{
  "arch": "vgg",
  "image_size": 64,
  "color_jitter": 0.1,
  "hidden_act": "relu",
  "depths": [2, 2, 5, 2],
  "kernel_size": 3,
  "learning_rate": 0.002,
  "batch_size": 512,
  "decay_fraction": 0.2,
  "warmup_steps": 5460,
  "weight_decay": 0.0
}
Rows from block 5 of a small multi-label image tagger, named by matrix and row number. Each number is 128 + 24 x the weight over its row's rms, rounded and kept within 0 to 255. All counts start at 0.
After each channel's rows are labels from the 100 images, of 14848, where the channel reaches its highest value: "lies over" is the class under the peak. Only what is clearly more common there than usual is listed. The data: Sentinel-2 satellite tiles (TerraMesh). In brackets: how many of the 100, against the usual share in percent.
# conv: 3x3 conv (model.blocks.5.conv.weight, 256x256x3x3, each kernel summed), inputs 128-255

conv.63 [129 132 123 128 161 138 162 112 143 134 146 170 160 144 158  91 122 111 145 141 156 120 154 159 173 132 124 141 127 157 149 121 182 136 119 145 162 140 122  92 160 147 165 123 146 156 146 129 151 122 135 152 145 129 121 132 131 141 123 143 132  84 165 134 151 124 137  98 151 166 136 156 169 141  98 110 148 174 174 160 140 102 140 149 145 145 134 133 124 138 151 169 110 132 144 142 151 170 136 137 147 137 145 115 150 137 143 124 143 145 137 134 172 122 150 130 145 172 164 108 135 178 179 138 137 140  97 132]
lies over: crops (46 vs 17.5); snow or ice (32 vs 14)

conv.39 [143 151 155 143 148 120 163 161 155 138 139 125 118 100 154 178 181  98 129 132 158 125 131 145 143 143 119 161 114 131 147 107 114 137 171 112 155 164  70 150 123 150 148 131 134 152 151 144 166 144 171 140 147 141 158 147 123 126 128 147 133 146 161 153 171 151 132 186 143 140 163 144 117 125 152 137 131  99 156 124 131 146 147  63 111 148 116 142 183 120 140 139 146 143 143 166 140 127 124 148 144 113 154 128 113 135 110 140 140 139 105 154 102 113 129 101 135 128 164 154  96 123 151 145 133 162 147 127]
lies over: snow or ice (85 vs 14)

conv.176 [126 100 158 158 177 144 125 142 147 152 138 118 177 155 147 132 127 143 136 127 143 187 139 148 155 150 144 157 186 130 125 107 138 158 129 140 162 140 149 111 130 142 120  87 121  96 134 117 162 139 162  97 130 116 172 150 153 159  88 127 133 134 170 157 151 129 138 155 119 140 129 152 148  92 154 102 161  85 150 166  93 153 134 124 137 112 116 127 117 117 119 168 161 158 150 142 141  99 149 134 147 110 143 158  97 137  89 130 104 144 114 161 120 125 139 166  98 137 108 128 132 108 133 151 128  64 120 106]
lies over: water (66 vs 10.8)

conv.65 [164 165 174 161 132 162 188 143 132 141 152 140 192 131 132 188 119 126 160 149 147 140 170 147 165 132 158 147 146 179 160 183 169 141 119 131 138 148 117 173 132 161 136 141 141 118  90 149 147 131 167 110 144 109 166 138 127 153 147 165 147 135 151 125 133 103 142 117 136 148 144 152 131 169 128 127 158  99 118 143 174 143 155 119 183 117 146 138 117 143 144 127 133 118 127 147 148 118 121 140 140  96 173 129 171 164 164 140 158 155 127 167 153 159 125  94 135 130 136 133 142 117 111 133 139 184 142 144]
lies over: water (35 vs 10.8)

conv.246 [176 119 121 149 127 171 136 159  71 100 130 115  77 132 113 130 159 120 112 132 130 124 128 135 140 100 150 128 139 118 149 110 113 160 125 157 179 149 121 166 123 137 135 160 131 150 129 137 107 151 164 141 114 161  98 137 156 132 122 132 143  91 114  90 126 137 126 156 138 123 125 125 134 118 143 147 129 118 106 170 109 156 147 162  91 165 108 153 151 111 113 101 192 133 160 152 176 116 157 156  89 161 149 118 156 154  89 147 102 121 111 102 137 138 144 135 166 132 155 145 107 140 161 144  90 172 101 135]
lies over: built area (62 vs 5.2)

conv.212 [150 108 144 159 176 181 159 187 140 126 111 145 133 124 117 128 114 182 135 113 126 156 107 164 163 156 122 129 177 169 119 144 133 137 153 158 181 125 164 104 114 148 174 111  86  97 129 119 176 133 139 128 145 154 152 160 134 159 162 132 123 170 123 155 161 146  94 142 116  92 157 159 136 161 142 121 162 114 144 143 123 145 129 152 113 149 118 147 122 141 165 107 110 151 119 169 114 145 150 117 124 148 155 142 108 112 116 124 128 156 145 155 187 121 119 152 124 148  83 124 141 130 123 180 151 150 132 127]
lies over: snow or ice (37 vs 14)

conv.220 [128  95 135 108 155 136  67 130 125 133 151 114 161 148 150 133 143 139 146 127 109 133 137 127 164 104 172 131 160 149 149 126 154 163  69 142 133 129 163 135 110 156 142 116 135 128 136 142 141 141 150  92 157 147 141  97 185  67 113 135 112 142  86 145  96 138 133 111 141 132 134 157  89 110 165 176 140 107 112 164  75 151 129 153 149 122 144 164 147 136 156 152  70 138 139 118 151  88 135 159 145  97  50 134 159 154 127 135 142 109 167 143 140 165 128  79 122 119 125 117 151 147 156 111  86 132  78 136]
lies over: rangeland (56 vs 22.5)

conv.184 [152 132 163 123 148 162 154  86 116 139 133 170 157 130 103  94 162 111 148 177 146 134 125 167 159 132 134 162 137 140 140 147 173 136 163 126 144 156  90  63 162 135 149 138 147 158 135 145 137  89 170 119 136 121 156 137  81 139  80 148 155 135 143 133 162 117  99  99 151 155 170 127 119 117  92 107 144 104 147 130 144 119 161 135 138 151 150 143 113 137 118 138 143 110 165 102 101 137 131 150 146 126 113 143 112 117 121 117 152 140 125  64 141  96 121 130 142 148 162 116 108 143 132 138 145 145  82 137]
lies over: built area (49 vs 5.2)

conv.137 [163 156 178 155 147 107 148 127 101 116 172 128 136 150 178 134 149 101 101 132 122 120 159 157 118 135 130 134 117 149 156 124 100 156 106 134 148 115 120 168 101 168 179 108 134 129 142 147 127 132 116 166 138 102 126 131 135 143 169 161 102 101 161 160  88 147 133 154 149 140 122 134 150 151 134 153 150 130 154 166 143 160 137 142 159 139 138 129 135 135 157 135 141 141 158 115 133 149 147 159 140 133 158 109 168 124 117 117 148 127  97 182 167 153 137 147 152 122 125 135 151  64 141 156  96 156 166 137]
lies over: bare ground (26 vs 4.8)

conv.54 [155 125 125 124 133 157 137 115 133 129 146 159 159 130 119 162 128 115 133 154 151 177 184 133 189 129 169 158  97 115 103 162 155 119 106 160 132 143 127 119 159 103 135 113 144 125 174 120 152 134 141 138 143 152 165 164  95  76 166 158 156 163 156 171 150 148 127 154 129 146 134 120 120 156 143 165 136 131 137 178 139 136 128 144 148 153 136 128  95 137 149 128 105 141 111 138 137 149 168  85 168 119 155 101 139 153 142 129 138 138 118 149 156 143 148 111 110 128 120 166 154 142 134 167 161  89 108 135]
lies over: water (42 vs 10.8)

conv.88 [ 93 138 111 166 117 122 146 155 137 133 126 144 128 133 142 139 132 133 143 133 120 134 136 134 101 134 181 152 145 132 134 153 160 103 131 131 160 134 135 154 155 160 165 110 129 134 154 137 113 137  67 134 148 143 154 133 128 158 134 171 149 138 117 104 140 101 118 130 150 132 117 125 118 129 145 130 150 158 138 101 129 157 133 138 105 152  79 148 142 127 161 146 168 157 145 161 135  78 123 161 115 103 138  91 140 131 160 147 167 100 119 142 135 149 131  88 158 107  88 136 153 138 122 156 129 151 138 140]
lies over: trees (77 vs 20)

conv.41 [134 153 151 111 144  77 139 147 124 147 139 149 161 129 122 130 130 128 124 147 139 149 155 120 112 126 123 105 134 132 142 123 130 121 155 161 154 125 161 155 101 132 144 141 148 132 148 142 129 147 139 130 122 134 142 154 146 152 117 123   9 150 119 179 133 145 108 132 149 121 120 129 138 142 139 140 158 135 180 138  83 131 107 175 151 123 111 121 138 142 138 114 138 154 140  78 128 150 132 134 119 115 141 115 143 134 134 122 117 170 150 132 135 155 142 126 162 133 134 163 152  54 138 144 137 132 162 140]
lies over: snow or ice (33 vs 14)

conv.30 [162 151 155 137 135 183 177 146 154 112 139 193 137 156 159 147  78  78 105 150 139 162 160 151 135 159 136 154 170 146 154 181 136 162 133 134 169 139 128 161 115 135 141 144 121 166  90 126 142 131 135 119 181 126 151 147 141 148  97 143 152 145 114 136 135 122 136 126 165 142 158 133 155 162 102 143 154 126 159 101 131 137 138 135 184 132 138 168 133 133 141 157 161 171 138 126 133 157 144 137 130 110 137 119 169 139 124 165 143 139 138 155 152 139 169  89 156 140 167 126 135 143 145 159 162 147 137 148]
lies over: water (42 vs 10.8)

conv.26 [154 157 126 161 102 146 189 137 140 188 107 141 166 146 130 136 113 155 144 116 123 174 153 121 111 152 129 149 138 139 142 156 134 166 142 154 144 171 128 157 132 128 147 111 137 132 122 133 135 109 156 129 127 149 133 130 151 139 148 159 142 142 173 159 151 117 156 141 148 156 167 135 180 139 142 101 139 145 119 136 163 106 147 167 162 131 126 153 153 118 136 125 144 121 172  87 144 165 147 124 132 178 148 135 127 158 135 146 163 114 151 154 173 116 128 183 141 121 137 138 142 145 135 152 154 158 110 137]
lies over: water (37 vs 10.8)

conv.61 [142 116 142 120 147 143  87 141 137 123  84 145 106 135 114 166 144 117 112 137 126 125 161 119 147 134 129 122 140 147 144 106 166 138 137 140 135 149 101 147 162 108 128 163 158 140 115 174 105  96 139 152 133 130 161 143 149 128 153 130 146 122 138 127 148 130 181 141 141 119 157 167  94 130 109 150 123 130 156 132 148 163 179 100 130 190 145 137 108 141 106 136 109 140 180 148 131 130 142 169 173 100 137 120  91 179 184 139 181 109 120 120 146 171 140 126 146 143  96 167 145 123 125 169 114 143 171 109]
lies over: trees (43 vs 20)

conv.28 [106 134 129 104 155 158 127 121 116 111  85 137  89 186 148 137 166 115 133  99 153 117 119 138 167 111 165 144 162 115 137 141 125 106 163 139 142 126 110 126 153 123 123 144 127 132 122 124 105 119 148  91 132 128 129 124 141 139 161 116 150 138 128 118 128 131 151 140 154 142 125 145 101 103 134 135 107  73  94 134 128 160 167 118 119 133 146 120 123 116 138 147  90  90 144 153 135 143 103 150 153  79 138 167 132  93 124 140 138 140 138 130 133 144 126 115 151 108  86 138  60 151 114 155 169 106 179 126]
lies over: clouds (80 vs 2.7)

conv.194 [152 146 120  91 121 150 101 150 161 109 106 113 115 133 132 140 127 101 149 106 159 141 113 169 162 130 120 197 151 146 155  98 156 129 131 129 143 173 109 125 149 140 150 123 118 162  96 139 125 147 138 127 144 174 140 171 113 175 113 109 147 115 136 119 119 165 134 128 153 120 143 136 120 124 121 122 113 159 135 139 168 143 144 144 145 152 136 149 129 126 133 148 126 107 158 151 164 156 150 140 142 141  89 155 137 126 138 151 163 179 139 162 128 168 145  98 116 130 139 158 139 144 118 149 190  75 177 125]
lies over: water (53 vs 10.8)

conv.108 [171 144 143 153 148 159 151 140 116 142 140 150 136 157 163 147 120 118 101 154  94 111 111 140 145 128 144 176 128 141 138 123 170 186 139 132 165 131 130 132 110 147 133 125 157 133 154 149 148 132 202 152 124 144 164 157 122 157 116 140 122 119 154 161 156 151 120 139 128 147 119 108 130 153 155 125 148 158 155 156 129 145 171 130 143 160 141 115 100 148 126 145 140 132 174 119 136 164 131 115 152 129 114 159 150 140 182  96 154 160 142 143 121  90 137 151 139 172 144 147 103 133  95 135 161 128 140 130]
lies over: clouds (27 vs 2.7)

conv.53 [128 157 153  99 133 159 160 154 154 127 136 157 152 113 114 139 138 114 147 145 147 168 157 165 167 144 179 146 136 137 147 124 153 130 158 151 183 128 127 133 168 123 149 134 146 135 163 137 120 132 140 156 110 150 134 155 120 154 156 142 138 153 154 179 184 140 139  98 135 126 142 129 124 118 129 155 120 151 179 138 136 115 139 142 117 138 133 134 139 138 139 131 138 146 169 185 120 175 143 144 163 162 140 138 126 168 128 153 145 126 151 157 135  91 137 129 165 135 164 151 113 159 138 173 159 130 146 123]
lies over: crops (38 vs 17.5)

conv.179 [166 158 142 106 151 141  97  90 126 135 127 148 107 111 153 141 102 114 162 138  96 164 164 145 116 134  97 137 159 116 159 114 137  92 172 126 136 172 159  99 129  35  85 127 135 140 134 148 133 138 101 106 140 172 136 150 180 140 159 127 137 130 179 126 148 142 128 118  94 136 115 133 145 128 164 132 104 126 129 127 138 125 131 169 130 119 133 167 102 168 164  66 151 144 145 121 150 142 148 117 125 137 171 123 114 123 105  82 116 104  67 137 136 101 155 135 154 136 123 104 108 151  98 123 179 145 130  99]
lies over: rangeland (66 vs 22.5)

conv.109 [165 123 120 165 139 165 165 177 147 133 114 144  82 117 109 118 121 135 109 129 139 141 131 131 134 130 153 141 126 146 124 107 123 160 160 106 194 139 110 127 103 157 145 117 143 111 149 147 143 137 184 158 117 137 147 155  96 128 124 149 115 151 128 160 130 123 142 161 131 152 137 124 153 135 129 125 166 124 164 154 131 132  90 142 115 122 103 148 150 120 187 124 143 177  86 102 117 146 149 134  90 159 129 123 118 170 155 135 110 162 156 162 138  72 115 132 114 128 137 121  89 107 146 157 125 138  90 132]
lies over: rangeland (64 vs 22.5)

conv.195 [137 166 137 130 144 136 143 144 170 109  81 134 102 167 170 128 137 130  87 118 115 126 144 150 125 147 121 174 131 128 148 132 134 152 160 133  77 151 120 124 118 120  99 104 140 139 115 131 138 153 118 116 108 201 138 143 119 156 153 151 133 119 132 135 124 158 123 121  95 162 169 126 139 138 134 160 127 101 161 160 134 118 199  86 115 129 171 103  93 173 104 126 110  79 134 145 137 116 139 136 150 128 140 113  87 138 147 145 140 127 189 121 143 143 151 121 121 163 122 117 106 145 131 148 178 196 146 104]
lies over: clouds (39 vs 2.7)

conv.87 [156 134 136  90 169 148 120 130 152  88 133 104  72 140 127 134 140 126 142 102 150 160 111 155 140 143 162 120 107 127 123 105  74 149 150 103 142 163 141 154 114 148 154 136  79 156 157 147 114 124 119 129 120 153 112 152 152 114 133 149 141 105 159 116 168 116 152 120 130 146  87 145 147 130 134 136 111 146 118 164 150 149 157 122 110 152 149 138 137 118  99 141 143 156 142 143 131 147 155 151 124 139 148 159 159 157  38 144  88 119 120 137 128 149 166 149  77 146 149 141 124 120 135 155 141  86 148 126]
lies over: crops (60 vs 17.5)

conv.70 [125 177 150 145 133 117 130 122 162 139 121 130 100 160 153 150 175 138 114 152 161 126 121 136 117 124 164 127 145 147 127 128 117 131 150 160 127 135 148 159 133 129 132 138 102 169 126 144 116 152 152 153 135 150 156 136 148 146 147 146 122 127 132 134  98 153 112 149 171 185  91 127 151 170 108 142 120 164 131 118 173 143 143 169 112 151 118 151 145  77 157 145 104 133 155 166 129 129 130 169 163 172 135 115 159 132 158 163 177 126 121 150 155 128 159 124 142 134 153 163 143 130 163 172 143 170 124 134]
lies over: crops (44 vs 17.5); water (29 vs 10.8)

conv.127 [170 154 151 140 106 171 140 122 119 149 127  88 142 145 143 108 145 149 157 130 158 107 136 116 140 111 167 117 168 106 157 149 138  70 163 148 108 153 138 111 141  82  95 130 123 143 135 126 138  76 144 140 157 134 148 147 137 147 145 160 155 143 146 154 120 113 148 119 160 155 124 154 114 110 157 130 145 141 127 102 162 158 137 146 163 140 111 108 130  53 143 149 109 129  82 126 132 159 109 133 139 158 121 147 120  68 152  93 124 158 123 124 139 134  89 117  99  71 103 140 143 143 138 133 150 144 152 128]
lies over: water (82 vs 10.8)

conv.232 [143 136 159 147 136 121 117 104 137 151 145 129 121 164 163 118 134 172 154 104 144 169 143 122 152 183 167 149 144 119 134 107 142 115 147 161 120 123 178 135 145 125 132 164 125  87 169 105 134 138 131 151 145 151 160 149 162 172 122 139 154 155 120 116 103 149 140 159 148 140 126 118 124 135 172 127 149 116 136 184 126 148 167 147 131 145 121 126 123 145 154 148 151 121 148 131 117 175 128 130 123 154 171 123 167  96 163 133 107 125 158 132 174 154 113 177 139 131 114 125 115 115 169 143 146 139 144 133]
lies over: bare ground (56 vs 4.8)

conv.38 [156 130 103 149 109 156 164 183 114  86 131 143 129 104 143 178 138  95  94 119 171 118 109 138 110 119 153 145 139 145 118 138  97 145 144 148 156 125 139 135 132 149 157 139 139 153 113 122 153 126 142  72 156 147 143 151 131 118 179 155 152 154 111 111 129 159 155 150 162 185 154 161 151 117 128 149 120  85  91 154 143 165 128 153 138 166 161 161 131 131 137 137 151 127 133 155 119 118 162 148 135 114 145 122 115 188  99 144 134 161 168 128 118 120 151 152  92 114 111 165 105 110 143 150 127 119 132 131]
lies over: clouds (26 vs 2.7)

conv.190 [172  98 158 131 165 172 149 149 139 161 154 135 169 133 176 116 177 148 129  98 114 111 163 139 139 125 145 125 141 142 117 177 169 147 140 145 154  99 151  90 141 137 151 123 160 131 167 156 126 132 142 133 143 134 140 154 102 173 118 148 162 131 124 182 152 109 132 137 136 149 154 108 134 152 135 147 164 106 166 122 135 158 118 130 141 180 147 120 132 153 136 153 146 127 113 147 113 147 180 142 119 131 140 156 118 124 119 146 106 165 132  93 164 134 129 110 116  92 140 155 157 154 110 165 158 122 157 116]
lies over: rangeland (45 vs 22.5); bare ground (30 vs 4.8)

conv.224 [177 149 179 163 136 161 145 143 103 155 167 141 126 146 133 126 160 129 163 123 156 145 142 150 114 152 149 174 147 147 130 184 140 118 154 144 111 121 130 159 153 153 157 134 136 150 144 142 116 115 103 135 142 134 153 139 120 125 153 139 146 116 117  92 132 130  98  95 142 128 133 152 127 161 135  65 158 109  81 106 134 122  88 118 115  95 153 147 153 143  81 130 162 111 156 146 139 119 159 135 138 136 117 175 159 124 113 154 141 152 100 132 150 113 146 123 134 140 154  97 105 146 145 144 123 117 131 135]
lies over: built area (54 vs 5.2); crops (41 vs 17.5)

conv.134 [ 71 157 140 132 168 114 139 143 126 145 126 157 164 145 137 135 130 160 100 124 136 139 129 133 151 130 160 139 142 140 123 138 139 119 118 137 147 102 146 141  63 127 138 135 163  77 157 112 129 123 147 103 142  99 134  83 153 145 120 161  10 135 114 148 119 125 140 152 136 125 141 151 153 135 150 167 142 129 132 143  55 142  85 148 149 142 142 157 138 145 139 140 101 147 150 140 138  94 110 145 122 104 140 108 120 141 141 151 160 138 141 145 145 158 118 130 138 151 106 145 179  95 120 117 119 138 118 128]
lies over: rangeland (52 vs 22.5)

conv.249 [164 113 154 134 148 144 158 130 109 152 152 108 163 137 118 140 152 131 101  89 115 174 131  79 147 103 160 135 166  87 107 141 138 148  96 135 166 116 126 148 129 116  81 158 140 138 120 141 139 164 138  88 142 146 124 138 143 161 135  97 122 122  84  81 124 146 141 105 135 137  96 131 165 141 169 158 140  88  87 172 140 168 134 153 129 146 116 166 122 119 148 126 112 136 159 131 140 138 161 127 126 149 139 134 154 163 141 140 100  91 166 131 156 170 140 152  62 121 118 129 136 132 130 151 159 133 110 122]
lies over: clouds (41 vs 2.7); snow or ice (41 vs 14)

conv.187 [129 102 153 142 107 156 105 150 127 149 138 151 114 115 159 143 136 116 133 140 139 134 158 153 107 135 131 143 123 135 119 131 116 151 109 138 105 121 145 167 128 141 121 146 154 149 122 137 132 126 148 118 157 140 124 141 153  44 146 129 144 155 118 136 133 123 134 134 164 156 136 160 172 100 137 164  85 136 114 144 136 132 103 175 105 141 157 137 163 153 120 160  90 113  94 145 168 119 151 143 155 133 126 177 170 147 134 140 135 132 141 154 116 125 155 125 148 132 143 158 135 148 146 178 102 124  29 145]
lies over: water (65 vs 10.8)

conv.222 [165 134 142 164 122 165 116 139 157 149 156 102 165 133 141 121 117 127 160 122 125 114 152 145 142 153 145 131 146 144 156 103 144 105 121 140 145 114 127 159 131 153 110 136 118 152  97 154 141 115 133 101 149  98 144 148 138 149 132 148 136 136 169 143 114  92 135 159 115 141 140 162  84 132 111 118 127 102 113 104 149 128 125 119 142 138  87 152 119  98 134  93 152 101  72 189 113 129 155 104 127 157  64 145 158 139 165 116 135 163 130 139 135 153 128 125 151  29 136 140 148 119 127 158 114 161 142 135]
lies over: rangeland (47 vs 22.5)

conv.203 [153 129 145 132 126 166 123 104 117 156 153 175 147 111 131 108 142 147 174 145 168 147 126 138 129 121 127  99 143 155 134 177 134 123 134 128 132 160  97  89 156 129 124 144 129 159 174 145 111 117 103 159  83 175 136 172 117 142 141 157 132 183 132 144 197 158 118 127 135 120 140 159 121 157 160 178 138 160 168 149 139 150 127 139 143  75 135 147 132 139 125 129 118 160 133 132 180 128 159 131 121 125 117 163  91 148  92 159 143 165 100  94 112 115 170 122 123 127 138 104 140 150 157 174 145 115 159 130]
lies over: crops (42 vs 17.5)

conv.10 [119 126  67 149 133 101 124 142 120 133 168 141 164 146 105 146 123 149 125 167 135 126 161 140 154 131 148 135 152 147 146 159 157 139 106 131 134 134 141 125 152 112  88 140 161 143 124 157 107 131  77 121 149 116 145 143 154 122 146 125 130 176  73 118 132 138 108 176 155 127 141 157 172 139 169 108 147 123 150 155  75 139 135 152 146 122 122 147 165 142 165 107 161 149 145 142 133 102 132 137 134 136 164  74 135 158 143 132 125 143 121 108 126  85 157 158 150 154 133 124 122 124  97 146 137 135 136 140]
lies over: clouds (35 vs 2.7); snow or ice (33 vs 14)

conv.140 [133 169 131 127 137 145 140  84 117 120 111  97 125 133 123 158 128 143  97 164 124 158 124 125 128 143 115 147 171 106 132 139 151 153 119 153 120 151 142 148 157  79  82 113 153 157 126  88 153 140 142 181 158 133 168  96 147 140 131 143 132 119 173 142 164 180 119 124 143 112 163 117 125 141 159  97 158 140 126 130 154 133  95 109 131 172 114 157 117 141 158 120 115 136 154 104 140 144 121 111 130 136 172 138 139 110 160 141 174 142 142 148 145 124 120 163 135 152 149 133  92 161 162 112 160 165 127 131]
lies over: snow or ice (53 vs 14)

conv.171 [173 133 153 171 146 164 129 106 120 125 143 160 152 171 137 109 140 150 147 134 105 105 123 106 135 127 135 134 133 146 134 149 151 146 151 134 159  91 166 150 116 165 145 135 130 157 164 130 102 141 138 130 105 157 162 159 157 141  97 198 115 131 125  96 157 149 154 169 131 132 168 133 127 179 156 130 159 146 136 172 163 147 147 133 138 144 116 132 106 129 154 154 163 142 114 171 136 138 152 126 117 110 137 113  96 149 163 123 150 126 130 157 148 116 117 153 127 124 123 149 121 141 164 151 176 157 123 116]
lies over: snow or ice (37 vs 14)

conv.251 [112 122  90 162 170 137 152 119 134 144 158 145  61 165 161 124 140  85 140 166 153 152 137 159 124 124 156 126 108 124 168 144 160 169 169  71 127 169 153 139 105 139 141 115 145 150 153 186  82 133 104 149  76 157 182 114 162 139 105 187 131 118 156 149 141 129 130 127 153 132  89 122 145 132 128 137 168 140 155 140 141  98 153 132  64 127 112 156 147 151 171 143 183 164 164 114 105 132 151 162 125 136 146 109 135 167  95 157 115 105 128 125 147 130  97 143 122 133 147 115 149 121 129 162 155 111 131 122]
lies over: bare ground (41 vs 4.8)

conv.25 [153 103 123 148 143 152 161 148 139 102 124 102  54 142 142 137 127 107  72 156 169 153 107 140 140 150 164 144 118 147 151 121  98 137 109 143 179 130 152 156 125 146 123 128 146 123 127 121 143 163 132 130 119 146 122 155 105 168 120 161 151 101 118 110 117 151 147 126 150 147 100 129 133 166 111 163 124 118  95 169 170 110 103  63 120 139 154 120 136 153 148 155 127 159 124 139 127 151 147 151 126 187 124 136 161 141 133 153 113 129 148 144  91 147 139 124 185 118 136 147 176 122 114 160 175 148 172 131]
lies over: crops (49 vs 17.5)

conv.231 [117 180 110 155 128 116 138 160 146 187 106 145 150 143 175 149 143 147 144 118 123 143 181 103 141 157 140 133 124 141 134 160 146 127 172 142 183 156 146 141 122 111 126 124 171 150 128 142 146 141 141 112 130 156 154 140 139 123 140 136 141 162 126 164 109 152 134 105 124 123 154 132 148 155 141 184 133 146 108 128 148 161 105 159 125 154 143 155 165 155 145 123 168 123 143 134 147 137 126  98 120 139 146 158 160 166 142 141 171 153 151 166 151 161 105 135 105 136 159 136 187 149 144 148 124 143 129 122]
lies over: water (56 vs 10.8)

conv.126 [134 117 157 109 123 139 108  37 174 142 138 132 130 126 152 111 139  82 100 109 112 161 165 145 162 179 129 135 156  94 150 121 138 120 143 152 148 164  91 111 126  66 110 113 121 137 142 179 142 147 172 135 109 155 130 145 113 151 150 100 142 131 167 151 131 182 105 166 118 158 135 146  75 166 145 139 150 118 162 162 162 133 146  69 170 118 149 132 109 154  91 102 122 108 135 142 152 166 146 143 145 132 113 132 131 113  91 119  79 143  85 151 172 147 138 115 153 130 132 116 121 146 143 123 176 133 142 121]
lies over: rangeland (45 vs 22.5)

conv.92 [126 165 137 130 139 137 101 161 151 171 170 161 163 106  94 132 133 149 147 164 153 118 181 119 124 162 104 133 139 171 161 154 121 100 138 116 187 166 150 125 164 124 129 144 150 139 143 138 123 123 121 136 133 116 127 161 148 113 119 120 136 172 148  94 132 123 112 175 168 103 121 147 118 167 159 142 165 127 158 132 134 139 102 177 142 106 109 106 133 162 131 123 129 190  94 112 123 132  60 148 144 156 130 110 160 124 132 175 129 152 121 118 146  80 107 137 167 139 155 131 111 140 126 106 121 154 137 145]
lies over: rangeland (52 vs 22.5)

conv.73 [168 113 137 122 155 130 101 127 137 115 152 142 167 138 144 176 107 118 154 158 108 138 147 135 125 147 155 110 136 164 159 136 136 102 105 159 152 138 158 151 160 124 101 144 158 108 126 141 144 143 136 115 149 137 145 169 151 134 176 139 166 150 167 148 129 156 138 132  89 130 111 175 127 133 163 128 129 118 119 183 141 150 118 140 174 120 163 156 163 149 155  96  94 152 177 160 154 110 133 151 143 152 173 135 154 165 139 138 133 122 150 122 123 122 158 172 152 127 106 108 154 161 148 120 106 122 156 132]
lies over: crops (38 vs 17.5)

conv.200 [ 95 135 121 148 135 117 106 139 163 149 147 153 153 154 123 134 130 142 156 144 134 109 149 142 138 108 166 136 148 164 146 169 176 153 130 107 124 147 133 129 157 147 146 131 145 128 157 189 121 153 132 149 141 143 120 118 136 141  93 128 135 175 113 111 131 160 137 116 170 146 108 154 149 140 144 148 104 153 187 103 128 132 139 146  96 138 114 124 166 154  96 162 162 154 135 109 148 137 152 148 153 158 128 124 143 136 126 130 152 117 141 108 135 125 107 183 179 126 165 131 175 142 165 118 129 136 158 131]
lies over: rangeland (50 vs 22.5)

conv.208 [178 104 135 169 117 133 150 157 129  98 134 158 150 115 138 136 136 148 172 144 167 157 122 144 131 152 165 136 168 162 153 148 102 135 156 167 138 121 141 148 107 141 134 115 144 124 143 111 151 143 152 155 177 166 115 138 132 115 158 103 130 166 125 129 121 159 131  75 127 180 157 162 126 127 162 130 141 121 157 145 130 167 149 143 158 137 152 150 149 149 165 132 145 123 171 148 160 120 161 163 168 169 158 129 119 135 119 107 172 145 154 142 170 184 153 158 152 156 103 134 126  83 113  86  97 168 131 123]
lies over: rangeland (52 vs 22.5)

conv.247 [126 136 139 167 134 143 153 163 174 154 159 151 158 160 132 158 122 152 161 126 137 136 133 130 133 138 152 104 116 126  74 126 110 103 110 141 130 117 137 143 133 148 138 126 141  74 164 129 162 153 111 113 154 132 108 127 142 153 148 163 143 137 117 124 122 136 151 117 125 149 143 165 162 123 153 160 129 111 117 165 125 167 125 146 100 141 156 131 143 140 110 154  95 145 145 143 157 150  83 141 103 157 155 129 149 129 165 131 146 145 153 130 150 135 151 144  63 136 108 163 155 145 133 135 124 116 143 132]
lies over: bare ground (54 vs 4.8)

conv.56 [136 166 128 132 155 138 116 113 143 132 152 144 152 159 148 147 144 167 137 124 134 113 124 114 145 114 185 112 151 165 149 153 186 161 170 127 115 125 166 131 147 165 152 133 168 134 169 157 150 115 168 144 185 123 136 140 173 146 202 113 157 154 135 136 190 127 159 160 153 157 164 183 157 114 137 142 149 147 171 145 111 144 123 108 159 139 150 134 133 151 114 169 134 143 131 123 136 143 154 156 141 115 121 138 130 144 149 174 130 143 133  94 146 167  97 120 121 134 136 150 146 126 145 132 137 145 122 128]
lies over: snow or ice (35 vs 14); clouds (34 vs 2.7)